A small contrastive image-text model, trained from scratch.
Data: trained on regions of photos with short descriptions (Visual Genome), 203450 training examples, 4.7 epochs.
Rows from block 2 of the text encoder of a small contrastive image-text model, named by matrix and row number. Rows with one number belong to one neuron. Each number is 50 + 10 x the weight over its row's rms, rounded and kept within 0 to 99. All counts start at 0.
After each neuron's rows are labels from the 100 texts, of 14976, where the neuron reaches its highest value: "tokens" is the input token at the peak. Only what is clearly more common there than usual is listed. The data: regions of photos with short descriptions (Visual Genome). In brackets: how many of the 100, against the usual share in percent.
# fc1: MLP up (text_encoder.blocks.2.mlp.fc1.weight, 1024x256), inputs 0-127
# fc2: MLP down (text_encoder.blocks.2.mlp.fc2.weight, 256x1024, transposed), outputs 0-127

fc1.635:62 53 57 71 38 44 57 52 54 59 61 68 61 47 38 54 34 54 54 56 54 52 58 59 57 61 46 63 41 39 46 54 39 62 57 47 43 58 42 59 58 46 46 60 50 45 44 46 47 42 60 57 31 47 50 61 54 48 56 61 53 53 55 43 62 46 41 36 52 45 58 48 48 59 52 60 56 51 47 39 56 53 58 39 43 46 22 49 53 47 52 69 73 64 43 49 55 64 55 46 42 73 61 63 39 52 35 76 62 54 59 40 48 53 50 59 55 52 48 57 28 47 57 46 78 46 61 46
fc2.635:47 42 56 58 65 71 43 44 34 68 48 35 53 64 38 46 62 26 21 44 44 45 57 52 53 68 53 45 68 49 43 54 47 29 46 37 60 44 49 33 53 42 62 49 59 48 51 65 65 62 57 51 56 46 66 45 65 54 45 63 57 42 44 56 56 51 68 46 41 40 42 68 50 59 54 51 59 55 79 29 48 52 32 50 48 61 64 40 60 54 35 47 51 57 57 59 45 52 53 47 49 55 49 30 53 59 55 46 51 53 46 56 54 70 66 46 73 45 48 49 63 72 50 45 44 50 44 42
tokens: "of" (10 vs 2); "in" (10 vs 1.7); "empty" (9 vs 0); "on" (8 vs 3)

fc1.252:36 33 54 52 42 34 39 45 55 68 53 43 56 49 56 38 57 53 73 40 47 34 40 40 59 39 65 64 42 48 43 52 66 54 59 28 50 45 57 41 42 42 35 48 43 52 55 54 47 37 42 44 54 49 42 45 50 41 43 37 47 31 32 41 60 39 30 34 65 39 35 50 46 63 63 40 50 53 35 51 54 58 39 54 45 50 62 45 46 52 45 68 60 42 58 27 62 34 44 62 54 50 52 53 47 47 60 51 51 60 58 43 42 38 63 66 43 65 59 49 47 49 55 57 52 42 34 54
fc2.252:35 61 68 51 60 40 44 51 45 58 43 56 48 45 55 51 68 46 52 32 56 54 52 52 65 48 64 38 62 56 42 42 24 54 54 58 53 77 38 52 42 51 49 33 36 34 51 52 47 46 65 55 65 56 49 34 46 67 39 58 37 45 49 49 41 40 37 47 61 37 56 38 59 63 54 48 37 48 58 54 51 50 53 48 52 50 75 49 56 53 57 49 57 45 44 75 48 52 41 47 61 55 51 67 41 40 48 63 38 49 63 38 42 44 43 45 62 51 48 46 55 73 40 42 74 52 51 55
tokens: "stop" (10 vs 0); "boy" (9 vs 0.1)

fc1.205:49 50 48 70 67 74 59 48 40 51 59 71 48 34 61 47 42 46 45 44 47 49 49 46 59 72 46 62 39 34 45 46 56 43 56 51 54 56 41 60 66 51 46 41 48 45 61 69 51 67 45 47 45 58 61 59 50 68 38 55 56 53 53 47 41 39 46 49 46 53 45 66 61 47 50 38 40 45 56 44 48 51 58 46 38 49 49 66 46 37 55 52 33 47 51 49 67 49 57 54 55 60 39 53 63 59 27 60 43 53 44 48 42 44 60 57 39 28 49 72 44 38 26 46 48 42 22 51
fc2.205:68 62 46 56 55 59 59 44 49 40 45 39 48 64 46 54 30 53 68 64 59 43 49 45 39 43 77 42 54 56 46 66 37 47 58 73 52 59 32 39 43 50 50 59 49 51 52 43 23 54 40 64 56 59 78 51 47 46 42 39 31 59 42 30 49 42 52 63 55 58 36 42 39 72 68 64 52 59 46 48 56 32 59 36 67 39 39 45 45 53 38 49 36 38 38 45 51 47 62 50 44 48 48 50 41 55 45 35 31 58 41 36 38 59 44 36 41 59 32 29 48 52 65 49 46 42 54 39
tokens: "and" (15 vs 1); "on" (8 vs 3); "shirt" (7 vs 0.4)

fc1.262:53 53 54 46 65 52 30 55 51 41 34 55 52 34 67 52 40 41 49 40 55 37 56 52 49 67 41 46 45 59 57 40 28 46 71 42 69 40 47 43 67 48 55 55 50 39 56 49 61 45 43 34 53 60 31 39 51 47 60 69 30 52 43 52 52 46 64 49 62 41 54 59 50 43 52 42 70 47 55 53 43 62 44 39 59 59 55 57 53 47 58 50 58 42 37 50 51 51 43 57 53 49 44 44 71 67 56 42 67 52 54 60 50 39 45 46 52 45 48 54 48 46 66 48 43 42 38 55
fc2.262:35 51 47 54 36 38 45 39 43 48 34 61 58 65 59 47 58 48 52 49 48 50 72 47 30 43 59 66 34 44 48 45 61 68 34 56 53 56 50 57 52 50 59 58 50 38 43 57 48 74 74 48 62 52 51 60 54 49 53 54 56 49 57 51 63 49 58 54 44 40 47 55 60 50 74 59 49 44 38 30 31 42 62 41 50 40 41 33 64 52 70 45 56 44 63 64 35 39 38 44 60 58 64 34 52 40 48 70 54 48 34 52 57 53 37 38 40 34 57 54 40 36 38 41 46 50 59 39
tokens: "tennis" (28 vs 0.1); "on" (13 vs 3); "girl" (7 vs 0.2)

fc1.130:44 32 57 51 58 44 38 46 64 56 60 59 63 31 45 54 34 41 75 44 45 39 49 46 53 52 62 44 48 43 42 54 45 59 54 60 44 38 54 45 59 62 49 34 57 39 33 38 38 47 50 49 25 49 57 45 75 58 53 50 33 48 37 73 58 24 43 64 56 44 49 53 58 48 36 36 43 65 52 63 49 46 50 52 59 46 55 55 36 70 40 76 49 56 62 51 56 35 39 56 45 56 44 79 58 53 49 60 56 53 57 52 53 47 50 41 54 62 20 53 46 36 57 61 56 54 29 52
fc2.130:48 50 62 47 46 40 41 44 56 26 60 59 63 52 39 54 56 59 50 47 39 54 56 40 46 54 47 39 52 70 49 52 37 72 59 53 48 43 37 40 59 46 67 50 56 53 56 46 48 44 40 47 22 56 62 45 42 47 49 60 48 45 39 45 53 30 45 64 50 44 45 52 48 59 53 49 49 49 57 43 51 62 53 33 41 48 21 40 55 45 43 50 66 58 72 39 42 63 55 45 45 68 40 51 40 49 48 68 48 37 49 42 54 42 61 60 63 33 41 48 50 28 51 58 55 52 48 54
tokens: "stop" (39 vs 0); "pants" (24 vs 0.1)

fc1.258:55 41 56 54 51 50 49 49 56 39 56 47 64 43 55 58 46 43 68 53 39 47 53 46 58 52 54 51 34 53 62 63 36 55 47 40 63 39 48 51 54 48 66 49 52 59 46 37 23 45 42 52 31 42 43 46 56 47 44 79 60 55 50 30 47 24 59 59 32 41 54 35 55 69 57 36 48 50 58 52 52 38 54 52 44 36 39 56 60 41 37 52 47 61 46 59 60 49 53 41 52 57 46 49 49 40 58 45 45 64 49 35 55 52 53 52 51 61 68 50 44 43 50 29 47 41 41 55
fc2.258:44 64 57 47 62 61 50 45 57 56 57 62 66 54 57 59 44 62 40 44 70 42 61 40 27 50 33 57 33 54 32 52 59 66 45 42 47 58 45 45 66 69 42 51 56 47 49 51 50 63 58 70 47 59 55 55 59 35 53 51 55 42 51 54 48 46 52 65 37 41 65 61 65 72 59 68 66 45 56 43 56 42 39 34 49 60 56 47 51 53 40 36 52 57 27 56 61 57 42 53 57 56 62 46 31 66 49 56 56 62 43 41 74 54 60 54 58 59 46 41 55 48 25 54 13 37 48 51
tokens: "of" (22 vs 2); "shorts" (13 vs 0.1); "baseball" (9 vs 0.1); "hat" (7 vs 0.1)

fc1.666:38 51 58 32 60 58 53 60 32 41 26 55 57 58 43 48 66 56 58 62 46 57 51 46 36 68 40 36 55 69 45 45 38 58 36 30 49 50 49 65 59 41 55 53 42 45 32 36 57 45 38 43 55 50 49 71 64 64 46 55 59 48 43 55 55 36 39 59 54 57 41 46 45 55 41 44 50 55 36 61 55 47 40 63 50 56 45 58 46 53 51 50 55 65 55 39 59 45 50 45 44 55 68 67 32 61 51 66 64 48 40 40 40 59 39 50 57 67 35 54 55 66 39 44 70 65 68 41
fc2.666:59 43 51 54 60 53 32 45 40 53 58 32 25 53 52 49 48 56 41 39 48 54 42 45 42 42 40 53 52 54 42 45 50 59 47 78 37 41 54 50 29 51 55 38 34 52 48 40 51 51 50 44 55 53 68 45 39 46 60 59 41 36 29 41 50 38 49 39 60 35 51 67 36 40 52 59 56 55 43 41 54 43 44 55 34 57 55 50 51 34 62 33 35 45 34 46 43 52 39 53 62 40 47 46 36 64 55 33 51 53 38 55 52 48 59 59 39 74 51 41 57 48 64 46 57 41 57 58
tokens: "hot" (11 vs 0); "tiles" (8 vs 0)

fc1.487:48 73 44 54 52 55 39 54 47 29 43 61 33 45 44 47 46 51 57 53 67 59 55 32 43 48 55 46 47 39 42 43 48 47 50 45 42 63 47 48 57 34 44 58 37 68 50 54 37 45 46 59 48 29 59 62 74 61 58 53 59 34 44 59 51 36 52 59 46 46 64 59 32 51 42 50 52 51 51 46 47 51 39 30 65 60 38 57 44 32 54 42 44 44 60 50 54 52 54 42 45 50 52 34 24 40 41 40 50 59 41 43 52 34 43 55 59 41 54 47 41 42 49 38 57 31 26 49
fc2.487:49 44 66 49 40 39 34 60 30 46 40 39 57 53 58 51 50 39 38 53 35 36 42 24 72 44 52 52 31 54 46 48 57 62 50 44 43 40 44 41 53 48 66 44 43 64 44 40 53 53 57 61 46 37 58 48 36 32 61 55 36 48 43 44 60 43 41 50 63 40 43 61 57 55 46 47 65 54 36 55 46 64 58 73 49 44 42 61 56 52 50 60 39 42 55 47 40 53 45 51 54 40 54 56 55 62 48 63 28 52 38 66 53 59 55 60 48 29 60 81 33 28 66 46 72 29 65 59
tokens: "airplane" (22 vs 0); "plane" (22 vs 0.1); "jet" (11 vs 0); "planes" (9 vs 0)

fc1.317:52 60 42 57 38 48 56 29 58 50 42 61 65 45 32 66 62 55 39 44 65 27 36 40 50 55 43 51 51 58 42 59 41 56 52 45 40 57 61 31 53 52 40 52 52 31 48 50 46 54 35 45 47 55 56 54 56 48 54 43 44 44 36 61 45 31 41 49 64 55 49 49 46 54 44 56 46 80 47 46 47 60 43 52 65 58 45 43 55 44 55 47 48 51 51 45 43 60 46 56 73 60 57 31 39 63 43 49 59 46 46 54 28 44 41 66 43 41 38 38 31 40 50 55 45 50 48 54
fc2.317:51 53 49 50 43 66 61 43 55 49 64 60 62 36 36 44 57 31 54 22 38 48 69 43 48 56 53 37 61 57 54 69 46 43 53 42 53 43 51 53 26 54 48 38 54 37 59 59 58 41 56 45 44 49 50 63 49 48 59 47 29 55 34 52 69 44 58 57 62 53 48 39 56 50 55 61 37 66 56 45 69 65 38 41 48 50 42 43 46 39 59 73 60 50 52 47 49 59 50 58 42 36 77 37 46 53 44 39 51 59 48 57 47 55 55 46 48 43 55 52 60 55 60 44 46 53 49 47
tokens: "stop" (30 vs 0); "on" (17 vs 3); "truck" (16 vs 0.1)

fc1.35:42 57 58 50 52 71 64 41 51 43 51 53 36 57 62 47 43 43 63 67 65 44 35 51 54 60 47 60 61 54 67 49 28 50 37 47 32 40 54 82 44 50 54 65 43 29 51 41 43 41 38 75 46 57 24 55 53 49 50 52 44 56 55 71 54 56 37 33 32 38 46 66 66 50 53 32 49 39 55 48 37 45 72 54 52 53 49 45 33 42 33 44 55 55 44 47 42 68 62 62 48 56 47 55 61 42 56 58 63 50 47 56 54 42 53 52 53 49 53 52 59 63 44 37 62 40 53 49
fc2.35:61 32 42 54 55 49 46 59 55 56 59 55 66 50 34 52 44 47 52 54 51 51 49 53 72 38 57 47 50 53 44 48 43 34 62 32 43 52 46 40 63 45 64 46 44 57 73 45 51 62 50 64 60 64 44 47 67 41 43 42 40 43 45 56 46 52 49 67 43 54 61 67 63 58 46 53 44 34 48 47 44 51 28 63 52 44 58 58 34 54 46 52 57 54 65 55 60 48 51 43 34 11 38 60 65 59 39 34 43 45 50 58 63 49 74 47 58 62 57 67 54 49 59 33 39 50 33 55
tokens: "stuffed" (16 vs 0); "girl" (11 vs 0.2); "woman" (10 vs 0.5); "on" (7 vs 3)

fc1.738:45 43 47 42 47 51 51 56 47 53 49 57 64 56 52 44 42 46 47 41 49 58 38 40 45 57 36 49 40 45 51 52 45 53 56 47 35 39 46 37 52 66 43 52 34 49 44 36 67 56 45 60 60 38 49 31 47 35 52 43 42 37 35 49 44 61 30 38 40 47 40 70 48 45 23 68 40 59 34 47 62 50 42 45 48 49 41 63 60 54 49 55 46 59 33 62 56 54 47 61 40 28 62 62 56 50 47 30 55 55 52 54 70 56 45 57 50 76 34 61 46 54 53 44 36 53 45 76
fc2.738:40 43 39 51 61 50 40 57 38 51 53 43 40 64 52 46 52 54 40 54 40 37 65 69 51 48 55 45 54 56 52 50 45 58 55 48 65 62 50 45 57 44 41 39 48 50 41 54 51 51 50 45 59 49 42 70 46 52 36 72 64 75 55 55 56 42 61 40 64 43 60 36 38 56 69 38 59 32 69 38 38 25 48 60 47 56 59 50 60 41 72 30 52 49 51 51 60 30 57 59 54 40 48 44 58 57 55 64 48 55 59 58 59 57 49 44 31 25 51 54 47 57 26 63 45 51 40 47
tokens: "tennis" (22 vs 0.1); "metal" (10 vs 0.1); "above" (8 vs 0)

fc1.573:56 54 65 55 54 56 29 73 36 38 45 50 49 54 43 45 54 58 57 45 44 48 54 46 49 54 52 50 47 48 34 47 56 49 45 49 67 49 48 35 50 35 46 45 45 47 45 48 41 54 51 56 58 42 46 32 56 57 21 43 59 46 45 52 60 58 56 46 71 35 56 43 48 51 60 46 53 49 27 56 55 53 27 50 60 59 44 42 33 64 58 57 84 72 64 54 55 42 58 26 54 63 54 58 52 65 44 58 57 48 49 48 59 48 59 49 78 54 66 57 55 38 33 55 55 48 44 52
fc2.573:62 45 61 52 44 48 68 33 43 49 57 58 52 52 40 41 44 44 43 66 27 37 48 44 41 41 43 54 32 53 48 72 49 51 64 43 27 47 48 28 51 41 51 50 62 28 70 52 42 40 43 55 43 55 53 44 59 65 60 49 70 45 43 58 47 56 47 28 57 57 41 32 62 36 46 49 40 51 41 52 59 50 45 39 57 61 40 75 45 57 52 55 54 49 67 38 46 49 44 54 50 81 56 33 46 48 36 44 63 51 41 33 33 60 50 44 59 56 57 54 66 61 55 54 61 71 50 46
tokens: "of" (9 vs 2); "fluffy" (8 vs 0)

fc1.639:53 66 45 35 41 54 71 57 41 49 55 61 55 50 55 48 42 39 58 30 52 65 51 51 45 61 50 51 44 55 60 47 44 67 41 61 62 39 34 31 69 39 65 58 46 58 60 57 57 52 49 46 45 70 47 46 61 50 25 45 52 36 39 62 43 25 39 54 58 54 51 53 44 54 41 60 50 40 50 46 48 49 40 54 46 57 59 58 60 60 54 41 41 51 38 50 58 56 42 37 52 53 63 64 55 40 45 57 44 63 62 52 44 48 33 42 39 65 36 51 58 58 51 33 48 51 40 44
fc2.639:43 49 52 46 56 60 28 37 49 53 59 59 51 55 41 42 56 65 58 69 57 69 57 36 54 52 43 29 41 44 37 39 35 46 49 46 52 54 43 49 45 58 44 54 46 41 35 54 39 57 41 40 16 41 39 58 30 41 43 63 50 49 50 31 52 46 67 53 44 46 58 49 50 56 54 59 55 70 49 41 62 35 51 45 43 30 35 58 47 58 47 45 48 53 53 55 51 62 49 71 55 43 56 39 59 41 51 38 44 37 66 55 51 55 48 54 38 70 49 47 61 47 53 51 45 51 40 50
tokens: "tennis" (75 vs 0.1)

fc1.544:49 47 46 56 48 33 55 45 43 47 45 43 48 51 34 73 53 56 57 57 56 61 41 69 64 76 36 45 33 50 54 67 60 69 42 41 62 56 37 55 66 53 35 39 48 46 59 50 54 51 36 65 55 46 43 38 47 45 33 40 47 54 59 59 56 50 37 36 55 42 51 68 49 67 61 40 60 42 51 31 52 51 56 40 48 46 54 50 42 45 41 58 67 35 40 59 61 52 42 42 37 40 43 50 69 47 50 59 84 48 49 48 67 47 47 39 56 61 47 55 48 55 45 43 46 47 36 54
fc2.544:43 47 48 59 75 50 56 49 37 64 34 40 34 48 53 28 64 54 43 61 38 41 47 60 43 33 44 29 49 62 57 59 38 39 59 51 48 45 39 50 43 47 47 48 43 60 29 56 61 55 45 52 41 50 54 48 46 56 59 62 40 56 55 30 39 40 57 49 42 41 56 49 44 66 41 57 56 39 50 60 40 73 62 51 66 52 46 56 48 64 52 63 52 60 56 41 63 39 48 50 46 56 50 55 52 65 52 58 48 33 63 47 54 58 62 37 55 61 52 63 52 43 46 65 36 58 50 60
tokens: "tennis" (53 vs 0.1); "skirt" (9 vs 0)

fc1.505:65 44 48 41 60 41 52 37 49 43 48 43 40 37 60 55 43 63 62 55 75 52 55 71 52 43 43 51 59 51 55 65 50 63 36 33 43 58 41 61 56 49 51 62 54 50 62 35 51 54 45 61 31 49 39 45 73 54 49 46 60 52 52 55 63 55 38 48 66 56 52 42 61 53 59 66 44 62 57 53 39 57 41 45 55 52 61 55 35 61 45 62 66 43 49 34 61 54 59 70 51 45 63 53 62 62 54 37 40 52 44 41 56 57 52 53 53 54 48 47 63 59 53 39 28 73 49 71
fc2.505:50 49 40 62 55 67 39 56 50 50 55 61 70 66 44 58 64 45 46 43 40 58 57 51 39 58 44 49 61 57 66 40 48 32 50 46 38 56 30 36 57 70 50 52 52 56 33 54 52 54 47 36 43 59 58 38 47 50 60 50 55 50 42 48 45 47 72 50 59 39 56 38 45 57 48 47 65 55 59 34 57 51 62 44 48 54 42 39 49 48 49 56 50 36 36 44 40 61 55 43 69 54 68 46 61 46 58 21 45 46 46 55 43 38 54 41 77 37 53 58 49 57 47 44 63 51 38 57
tokens: "stop" (32 vs 0); "right" (13 vs 0.1); "man" (11 vs 1); "person" (8 vs 0.4)

fc1.457:36 67 36 44 45 61 52 63 50 55 69 59 44 52 60 43 59 34 52 54 56 57 28 52 32 59 52 36 53 70 58 64 34 48 39 46 44 43 53 56 41 53 40 59 53 48 59 44 38 35 52 46 50 55 54 57 65 49 54 55 48 64 66 56 56 21 25 59 37 54 46 51 61 47 42 46 64 52 52 39 70 46 66 65 53 38 61 39 52 50 49 36 58 56 46 39 46 41 38 26 46 44 36 31 62 49 50 38 85 65 48 46 45 47 68 52 48 50 52 40 40 40 37 42 53 47 58 43
fc2.457:48 42 47 56 48 33 46 53 61 68 41 52 35 57 52 52 61 45 46 57 24 44 43 40 50 47 48 59 60 54 50 46 62 51 52 64 43 53 64 52 49 50 36 41 57 62 48 32 37 53 43 48 80 48 54 39 42 56 71 52 43 51 33 46 53 57 60 49 63 50 56 41 41 53 51 45 62 46 48 61 50 45 44 60 46 56 49 60 50 47 61 56 47 38 39 55 48 37 63 46 40 53 53 49 34 53 36 73 40 54 49 64 58 41 67 56 48 45 44 55 41 57 60 43 42 59 67 70
tokens: "of" (18 vs 2); "on" (10 vs 3); "mane" (8 vs 0)

fc1.511:44 35 33 52 47 54 44 38 45 42 54 29 48 43 48 51 42 37 46 55 50 54 39 46 36 43 51 41 60 61 61 54 57 41 44 40 45 68 51 60 53 58 40 43 38 44 51 47 47 33 38 56 45 46 41 46 48 59 46 49 35 48 49 64 54 46 53 54 55 30 19 51 64 44 52 43 49 57 36 54 56 66 63 49 60 53 43 58 54 58 53 64 80 51 37 37 51 44 52 41 61 58 53 31 55 69 49 57 51 57 44 58 61 68 46 34 58 55 41 56 42 50 64 57 58 69 40 65
fc2.511:54 54 56 51 53 48 52 65 46 41 21 59 41 47 62 46 50 47 60 47 54 49 56 56 41 76 64 32 32 44 37 49 37 49 30 48 47 49 55 50 48 54 57 44 54 49 46 60 66 75 32 57 66 49 64 45 45 52 43 50 50 59 56 56 54 36 47 59 51 46 46 47 29 57 51 62 65 39 46 71 38 44 41 56 42 49 61 23 53 45 68 53 50 37 59 32 48 45 54 40 59 52 56 47 63 58 56 43 65 46 57 54 82 54 51 49 41 39 36 64 68 57 51 63 68 57 63 48
tokens: "stop" (16 vs 0)

fc1.222:53 48 38 52 61 48 54 55 53 59 58 35 43 43 38 50 46 39 50 41 52 54 43 54 61 60 43 40 53 49 64 42 42 52 45 57 57 46 37 53 25 57 67 55 35 45 35 48 53 64 38 61 31 47 49 54 56 61 60 54 45 54 47 60 47 56 46 46 50 59 65 42 66 52 40 63 45 58 31 47 52 56 45 56 48 60 45 58 47 58 34 61 59 39 63 65 50 50 39 60 64 54 40 34 58 53 36 45 50 60 42 43 47 52 44 46 37 45 51 44 63 60 52 45 62 50 57 36
fc2.222:54 57 57 52 27 63 64 53 61 48 55 56 67 40 61 60 42 42 64 48 57 46 61 51 56 36 31 47 40 58 60 50 57 52 44 42 43 64 54 48 38 40 66 51 62 61 49 56 38 32 66 52 55 66 47 45 38 56 50 36 48 32 65 57 61 35 59 53 47 54 73 48 51 53 54 63 54 57 47 50 35 39 63 41 76 53 49 53 50 65 67 59 53 68 44 56 55 54 44 51 51 47 50 57 62 56 49 50 65 48 61 56 56 34 45 51 34 56 61 45 59 42 35 57 45 46 67 39
tokens: "stop" (13 vs 0); "tall" (11 vs 0.1); "large" (10 vs 0.3)

fc1.30:41 40 42 65 41 67 57 62 46 42 50 34 44 72 52 51 55 33 38 57 43 28 23 45 49 63 34 68 46 43 49 34 63 46 38 61 52 57 61 43 45 60 52 49 41 52 48 50 42 44 46 35 48 54 63 49 38 48 43 53 42 27 40 46 62 41 41 40 64 57 34 48 59 40 58 51 56 64 50 43 44 16 50 54 51 58 62 45 55 38 46 55 57 43 41 44 60 52 50 42 45 43 65 53 59 46 33 48 61 44 45 63 47 55 62 38 50 39 62 43 54 55 54 63 61 56 44 57
fc2.30:47 59 40 65 40 56 48 33 57 55 65 55 59 58 43 44 30 64 52 54 44 54 69 48 62 31 55 46 42 35 46 51 34 72 57 59 49 49 62 50 57 45 53 54 35 58 48 42 57 35 66 45 54 43 52 68 39 55 66 62 63 78 56 51 43 52 50 65 45 42 48 43 55 63 63 63 38 38 60 58 42 66 56 38 64 55 56 59 48 59 52 51 45 42 41 42 61 47 54 52 60 58 39 62 58 46 35 61 46 66 56 50 53 51 44 36 44 44 50 41 60 52 47 50 33 76 39 44
tokens: "airplane" (31 vs 0); "wearing" (11 vs 0.7); "tower" (7 vs 0)

fc1.158:62 66 53 51 69 43 68 42 72 55 49 44 43 57 49 65 61 38 54 54 61 45 51 46 30 43 53 38 49 41 50 41 51 52 47 44 48 50 54 45 65 74 41 62 50 53 57 43 49 55 49 54 53 52 43 30 60 56 38 51 56 50 43 59 48 27 41 28 44 48 42 25 55 48 60 63 55 41 52 37 61 47 35 49 56 56 33 75 45 47 45 59 63 49 46 28 38 58 45 56 67 62 48 61 34 64 63 46 36 64 35 56 48 48 51 54 35 49 61 50 67 42 54 45 63 59 65 59
fc2.158:44 35 67 40 39 44 49 53 58 56 38 60 59 70 68 59 49 57 46 43 37 40 40 50 42 55 50 51 33 59 34 51 39 64 65 46 43 53 30 69 47 49 43 62 54 67 49 46 65 39 57 44 42 48 64 53 36 65 69 29 41 50 42 48 34 61 55 72 57 31 44 56 42 47 48 56 62 44 45 43 49 53 44 58 52 60 40 39 48 40 46 47 47 33 31 50 52 61 55 49 43 67 61 60 46 38 55 50 43 57 55 42 70 50 61 37 39 40 30 35 46 40 47 49 40 47 48 47
tokens: "hot" (10 vs 0); "plate" (8 vs 0.2); "tan" (7 vs 0.1)

fc1.616:65 63 50 56 44 70 50 45 34 54 43 36 58 27 43 41 23 62 45 55 53 33 38 51 50 59 48 34 47 50 52 57 46 55 41 42 54 67 43 45 44 56 42 52 52 57 55 50 49 47 34 54 53 52 51 50 50 41 70 49 58 41 43 59 51 43 40 50 36 54 39 33 53 49 49 58 57 41 64 44 47 60 58 43 51 53 53 68 48 61 48 50 45 65 43 43 63 51 36 44 47 58 43 65 50 47 47 46 61 44 41 37 72 54 51 40 57 70 58 57 56 64 66 47 49 63 62 76
fc2.616:56 59 60 46 54 56 58 40 46 43 54 53 68 44 63 37 50 44 46 43 32 71 43 40 65 60 53 43 56 34 51 40 59 51 64 54 43 45 40 30 47 53 48 67 50 59 46 58 48 59 47 48 66 39 59 50 45 48 49 57 39 51 38 52 41 57 65 51 42 38 42 54 48 54 52 53 34 39 60 48 61 41 50 55 48 31 39 45 46 59 48 67 36 40 60 46 52 51 66 63 53 79 62 52 57 46 56 53 36 51 69 57 36 62 55 53 69 44 47 47 62 48 46 38 51 48 44 49
tokens: "stop" (15 vs 0); "blue" (15 vs 0.7)

fc1.514:51 52 47 48 56 78 46 54 45 46 50 46 31 43 56 62 61 48 72 63 45 73 36 47 45 53 57 52 43 56 58 38 22 68 44 62 62 61 47 28 57 42 39 29 62 54 36 44 55 58 52 58 48 35 39 48 50 48 48 52 37 62 58 56 44 53 57 67 43 57 48 50 60 50 58 51 68 50 52 31 68 46 46 56 74 70 58 41 54 22 38 62 55 38 37 38 51 52 49 48 59 56 40 58 33 48 54 53 56 55 59 45 60 37 52 53 34 68 44 64 34 55 47 62 38 65 27 56
fc2.514:58 58 33 39 59 50 52 31 49 47 44 63 59 76 29 43 35 52 42 42 50 42 62 68 38 50 39 50 58 28 58 36 41 53 44 37 48 58 41 62 54 43 52 54 60 42 41 48 37 65 62 58 50 52 59 53 48 48 75 52 56 62 44 60 57 54 68 56 53 49 57 52 56 40 66 50 59 47 43 61 46 35 48 29 54 55 30 40 32 56 51 54 63 44 35 68 44 45 45 61 50 51 54 54 53 41 70 67 50 38 54 36 39 49 35 69 47 49 37 57 50 55 63 47 53 48 57 47
tokens: "tennis" (46 vs 0.1); "baseball" (8 vs 0.1)

fc1.62:40 47 37 43 48 36 52 34 47 29 32 61 57 55 39 57 51 53 53 67 45 43 41 45 48 64 36 34 59 49 57 58 40 47 41 50 44 51 56 45 79 58 48 55 36 47 47 45 67 52 48 55 57 47 50 25 60 40 63 39 53 43 51 56 40 49 51 65 39 49 46 53 55 42 56 49 27 36 55 73 57 47 48 51 44 34 43 48 65 65 58 43 59 42 61 80 38 38 38 37 55 52 41 52 36 47 48 36 66 51 62 40 58 54 42 32 53 50 33 56 46 45 53 46 58 59 43 47
fc2.62:52 37 42 31 74 42 39 42 39 38 32 48 34 61 49 40 51 69 54 41 40 38 60 48 48 50 55 17 49 62 49 43 43 64 48 52 49 57 39 59 39 52 59 22 40 42 36 58 45 62 54 51 51 49 59 62 51 55 48 56 44 45 50 53 36 47 59 66 65 58 56 65 48 44 58 62 73 49 43 50 59 56 59 60 65 35 47 47 67 37 48 39 42 32 43 50 71 53 51 39 46 47 61 53 46 62 46 54 49 46 48 42 51 52 60 52 34 56 41 42 39 39 41 61 49 46 52 48
tokens: "tennis" (80 vs 0.1)

fc1.171:59 66 75 69 42 55 58 43 46 42 46 61 22 53 47 37 53 32 47 42 70 49 49 59 38 45 55 68 40 44 68 40 42 54 51 52 43 52 47 41 61 54 42 56 37 49 31 50 49 48 42 50 39 42 47 30 43 56 62 64 52 47 45 62 56 53 57 64 53 58 50 45 75 59 49 64 56 51 48 55 46 68 57 49 44 61 43 53 69 62 41 60 69 43 59 33 48 52 45 51 50 63 50 57 43 44 41 40 58 58 38 38 55 47 42 41 63 52 35 48 34 44 49 55 52 59 50 49
fc2.171:52 52 48 30 54 51 72 36 36 47 45 53 56 57 42 57 49 47 62 58 50 41 43 46 28 57 40 42 45 55 48 49 36 57 44 58 43 47 53 37 48 49 56 52 55 61 57 37 45 54 48 27 59 48 68 56 33 55 48 75 47 70 39 47 62 42 54 57 42 30 40 45 44 51 60 41 59 45 51 32 54 65 47 43 38 51 47 49 54 54 57 49 50 28 41 35 48 57 59 56 41 53 51 42 54 39 35 38 55 49 53 57 55 49 46 49 60 64 52 49 58 41 41 37 49 51 67 44
tokens: "hot" (31 vs 0); "skiing" (11 vs 0); "of" (10 vs 2); "with" (7 vs 1)

fc1.31:57 53 33 49 69 45 63 39 41 39 63 57 52 75 72 46 38 64 56 57 69 40 25 51 42 60 45 38 59 57 49 65 55 54 65 53 65 31 28 55 43 54 30 46 56 50 58 27 55 44 45 54 60 51 49 41 70 57 39 42 45 28 53 39 53 42 50 49 60 44 37 53 49 58 46 56 58 60 53 51 37 37 52 47 33 54 58 65 72 34 38 44 54 69 31 48 51 61 36 32 45 40 38 50 40 65 52 68 42 54 65 57 46 54 56 70 49 59 37 46 61 66 45 48 29 65 49 64
fc2.31:41 68 46 39 60 60 57 57 35 47 44 51 44 61 29 60 57 51 69 60 53 39 36 31 38 51 39 49 44 63 30 46 36 53 47 45 38 66 51 70 44 55 32 33 41 61 45 37 41 53 45 64 36 57 36 51 65 41 59 51 30 38 56 43 64 41 47 42 51 57 52 70 48 66 56 69 48 53 59 48 39 60 65 38 46 50 54 54 48 43 56 43 72 34 52 48 59 44 46 55 52 48 38 56 45 57 51 57 48 43 61 43 42 60 34 66 41 39 62 65 47 40 47 50 49 53 42 54
tokens: "and" (36 vs 1); "soccer" (14 vs 0); "color" (10 vs 0.1); "on" (7 vs 3)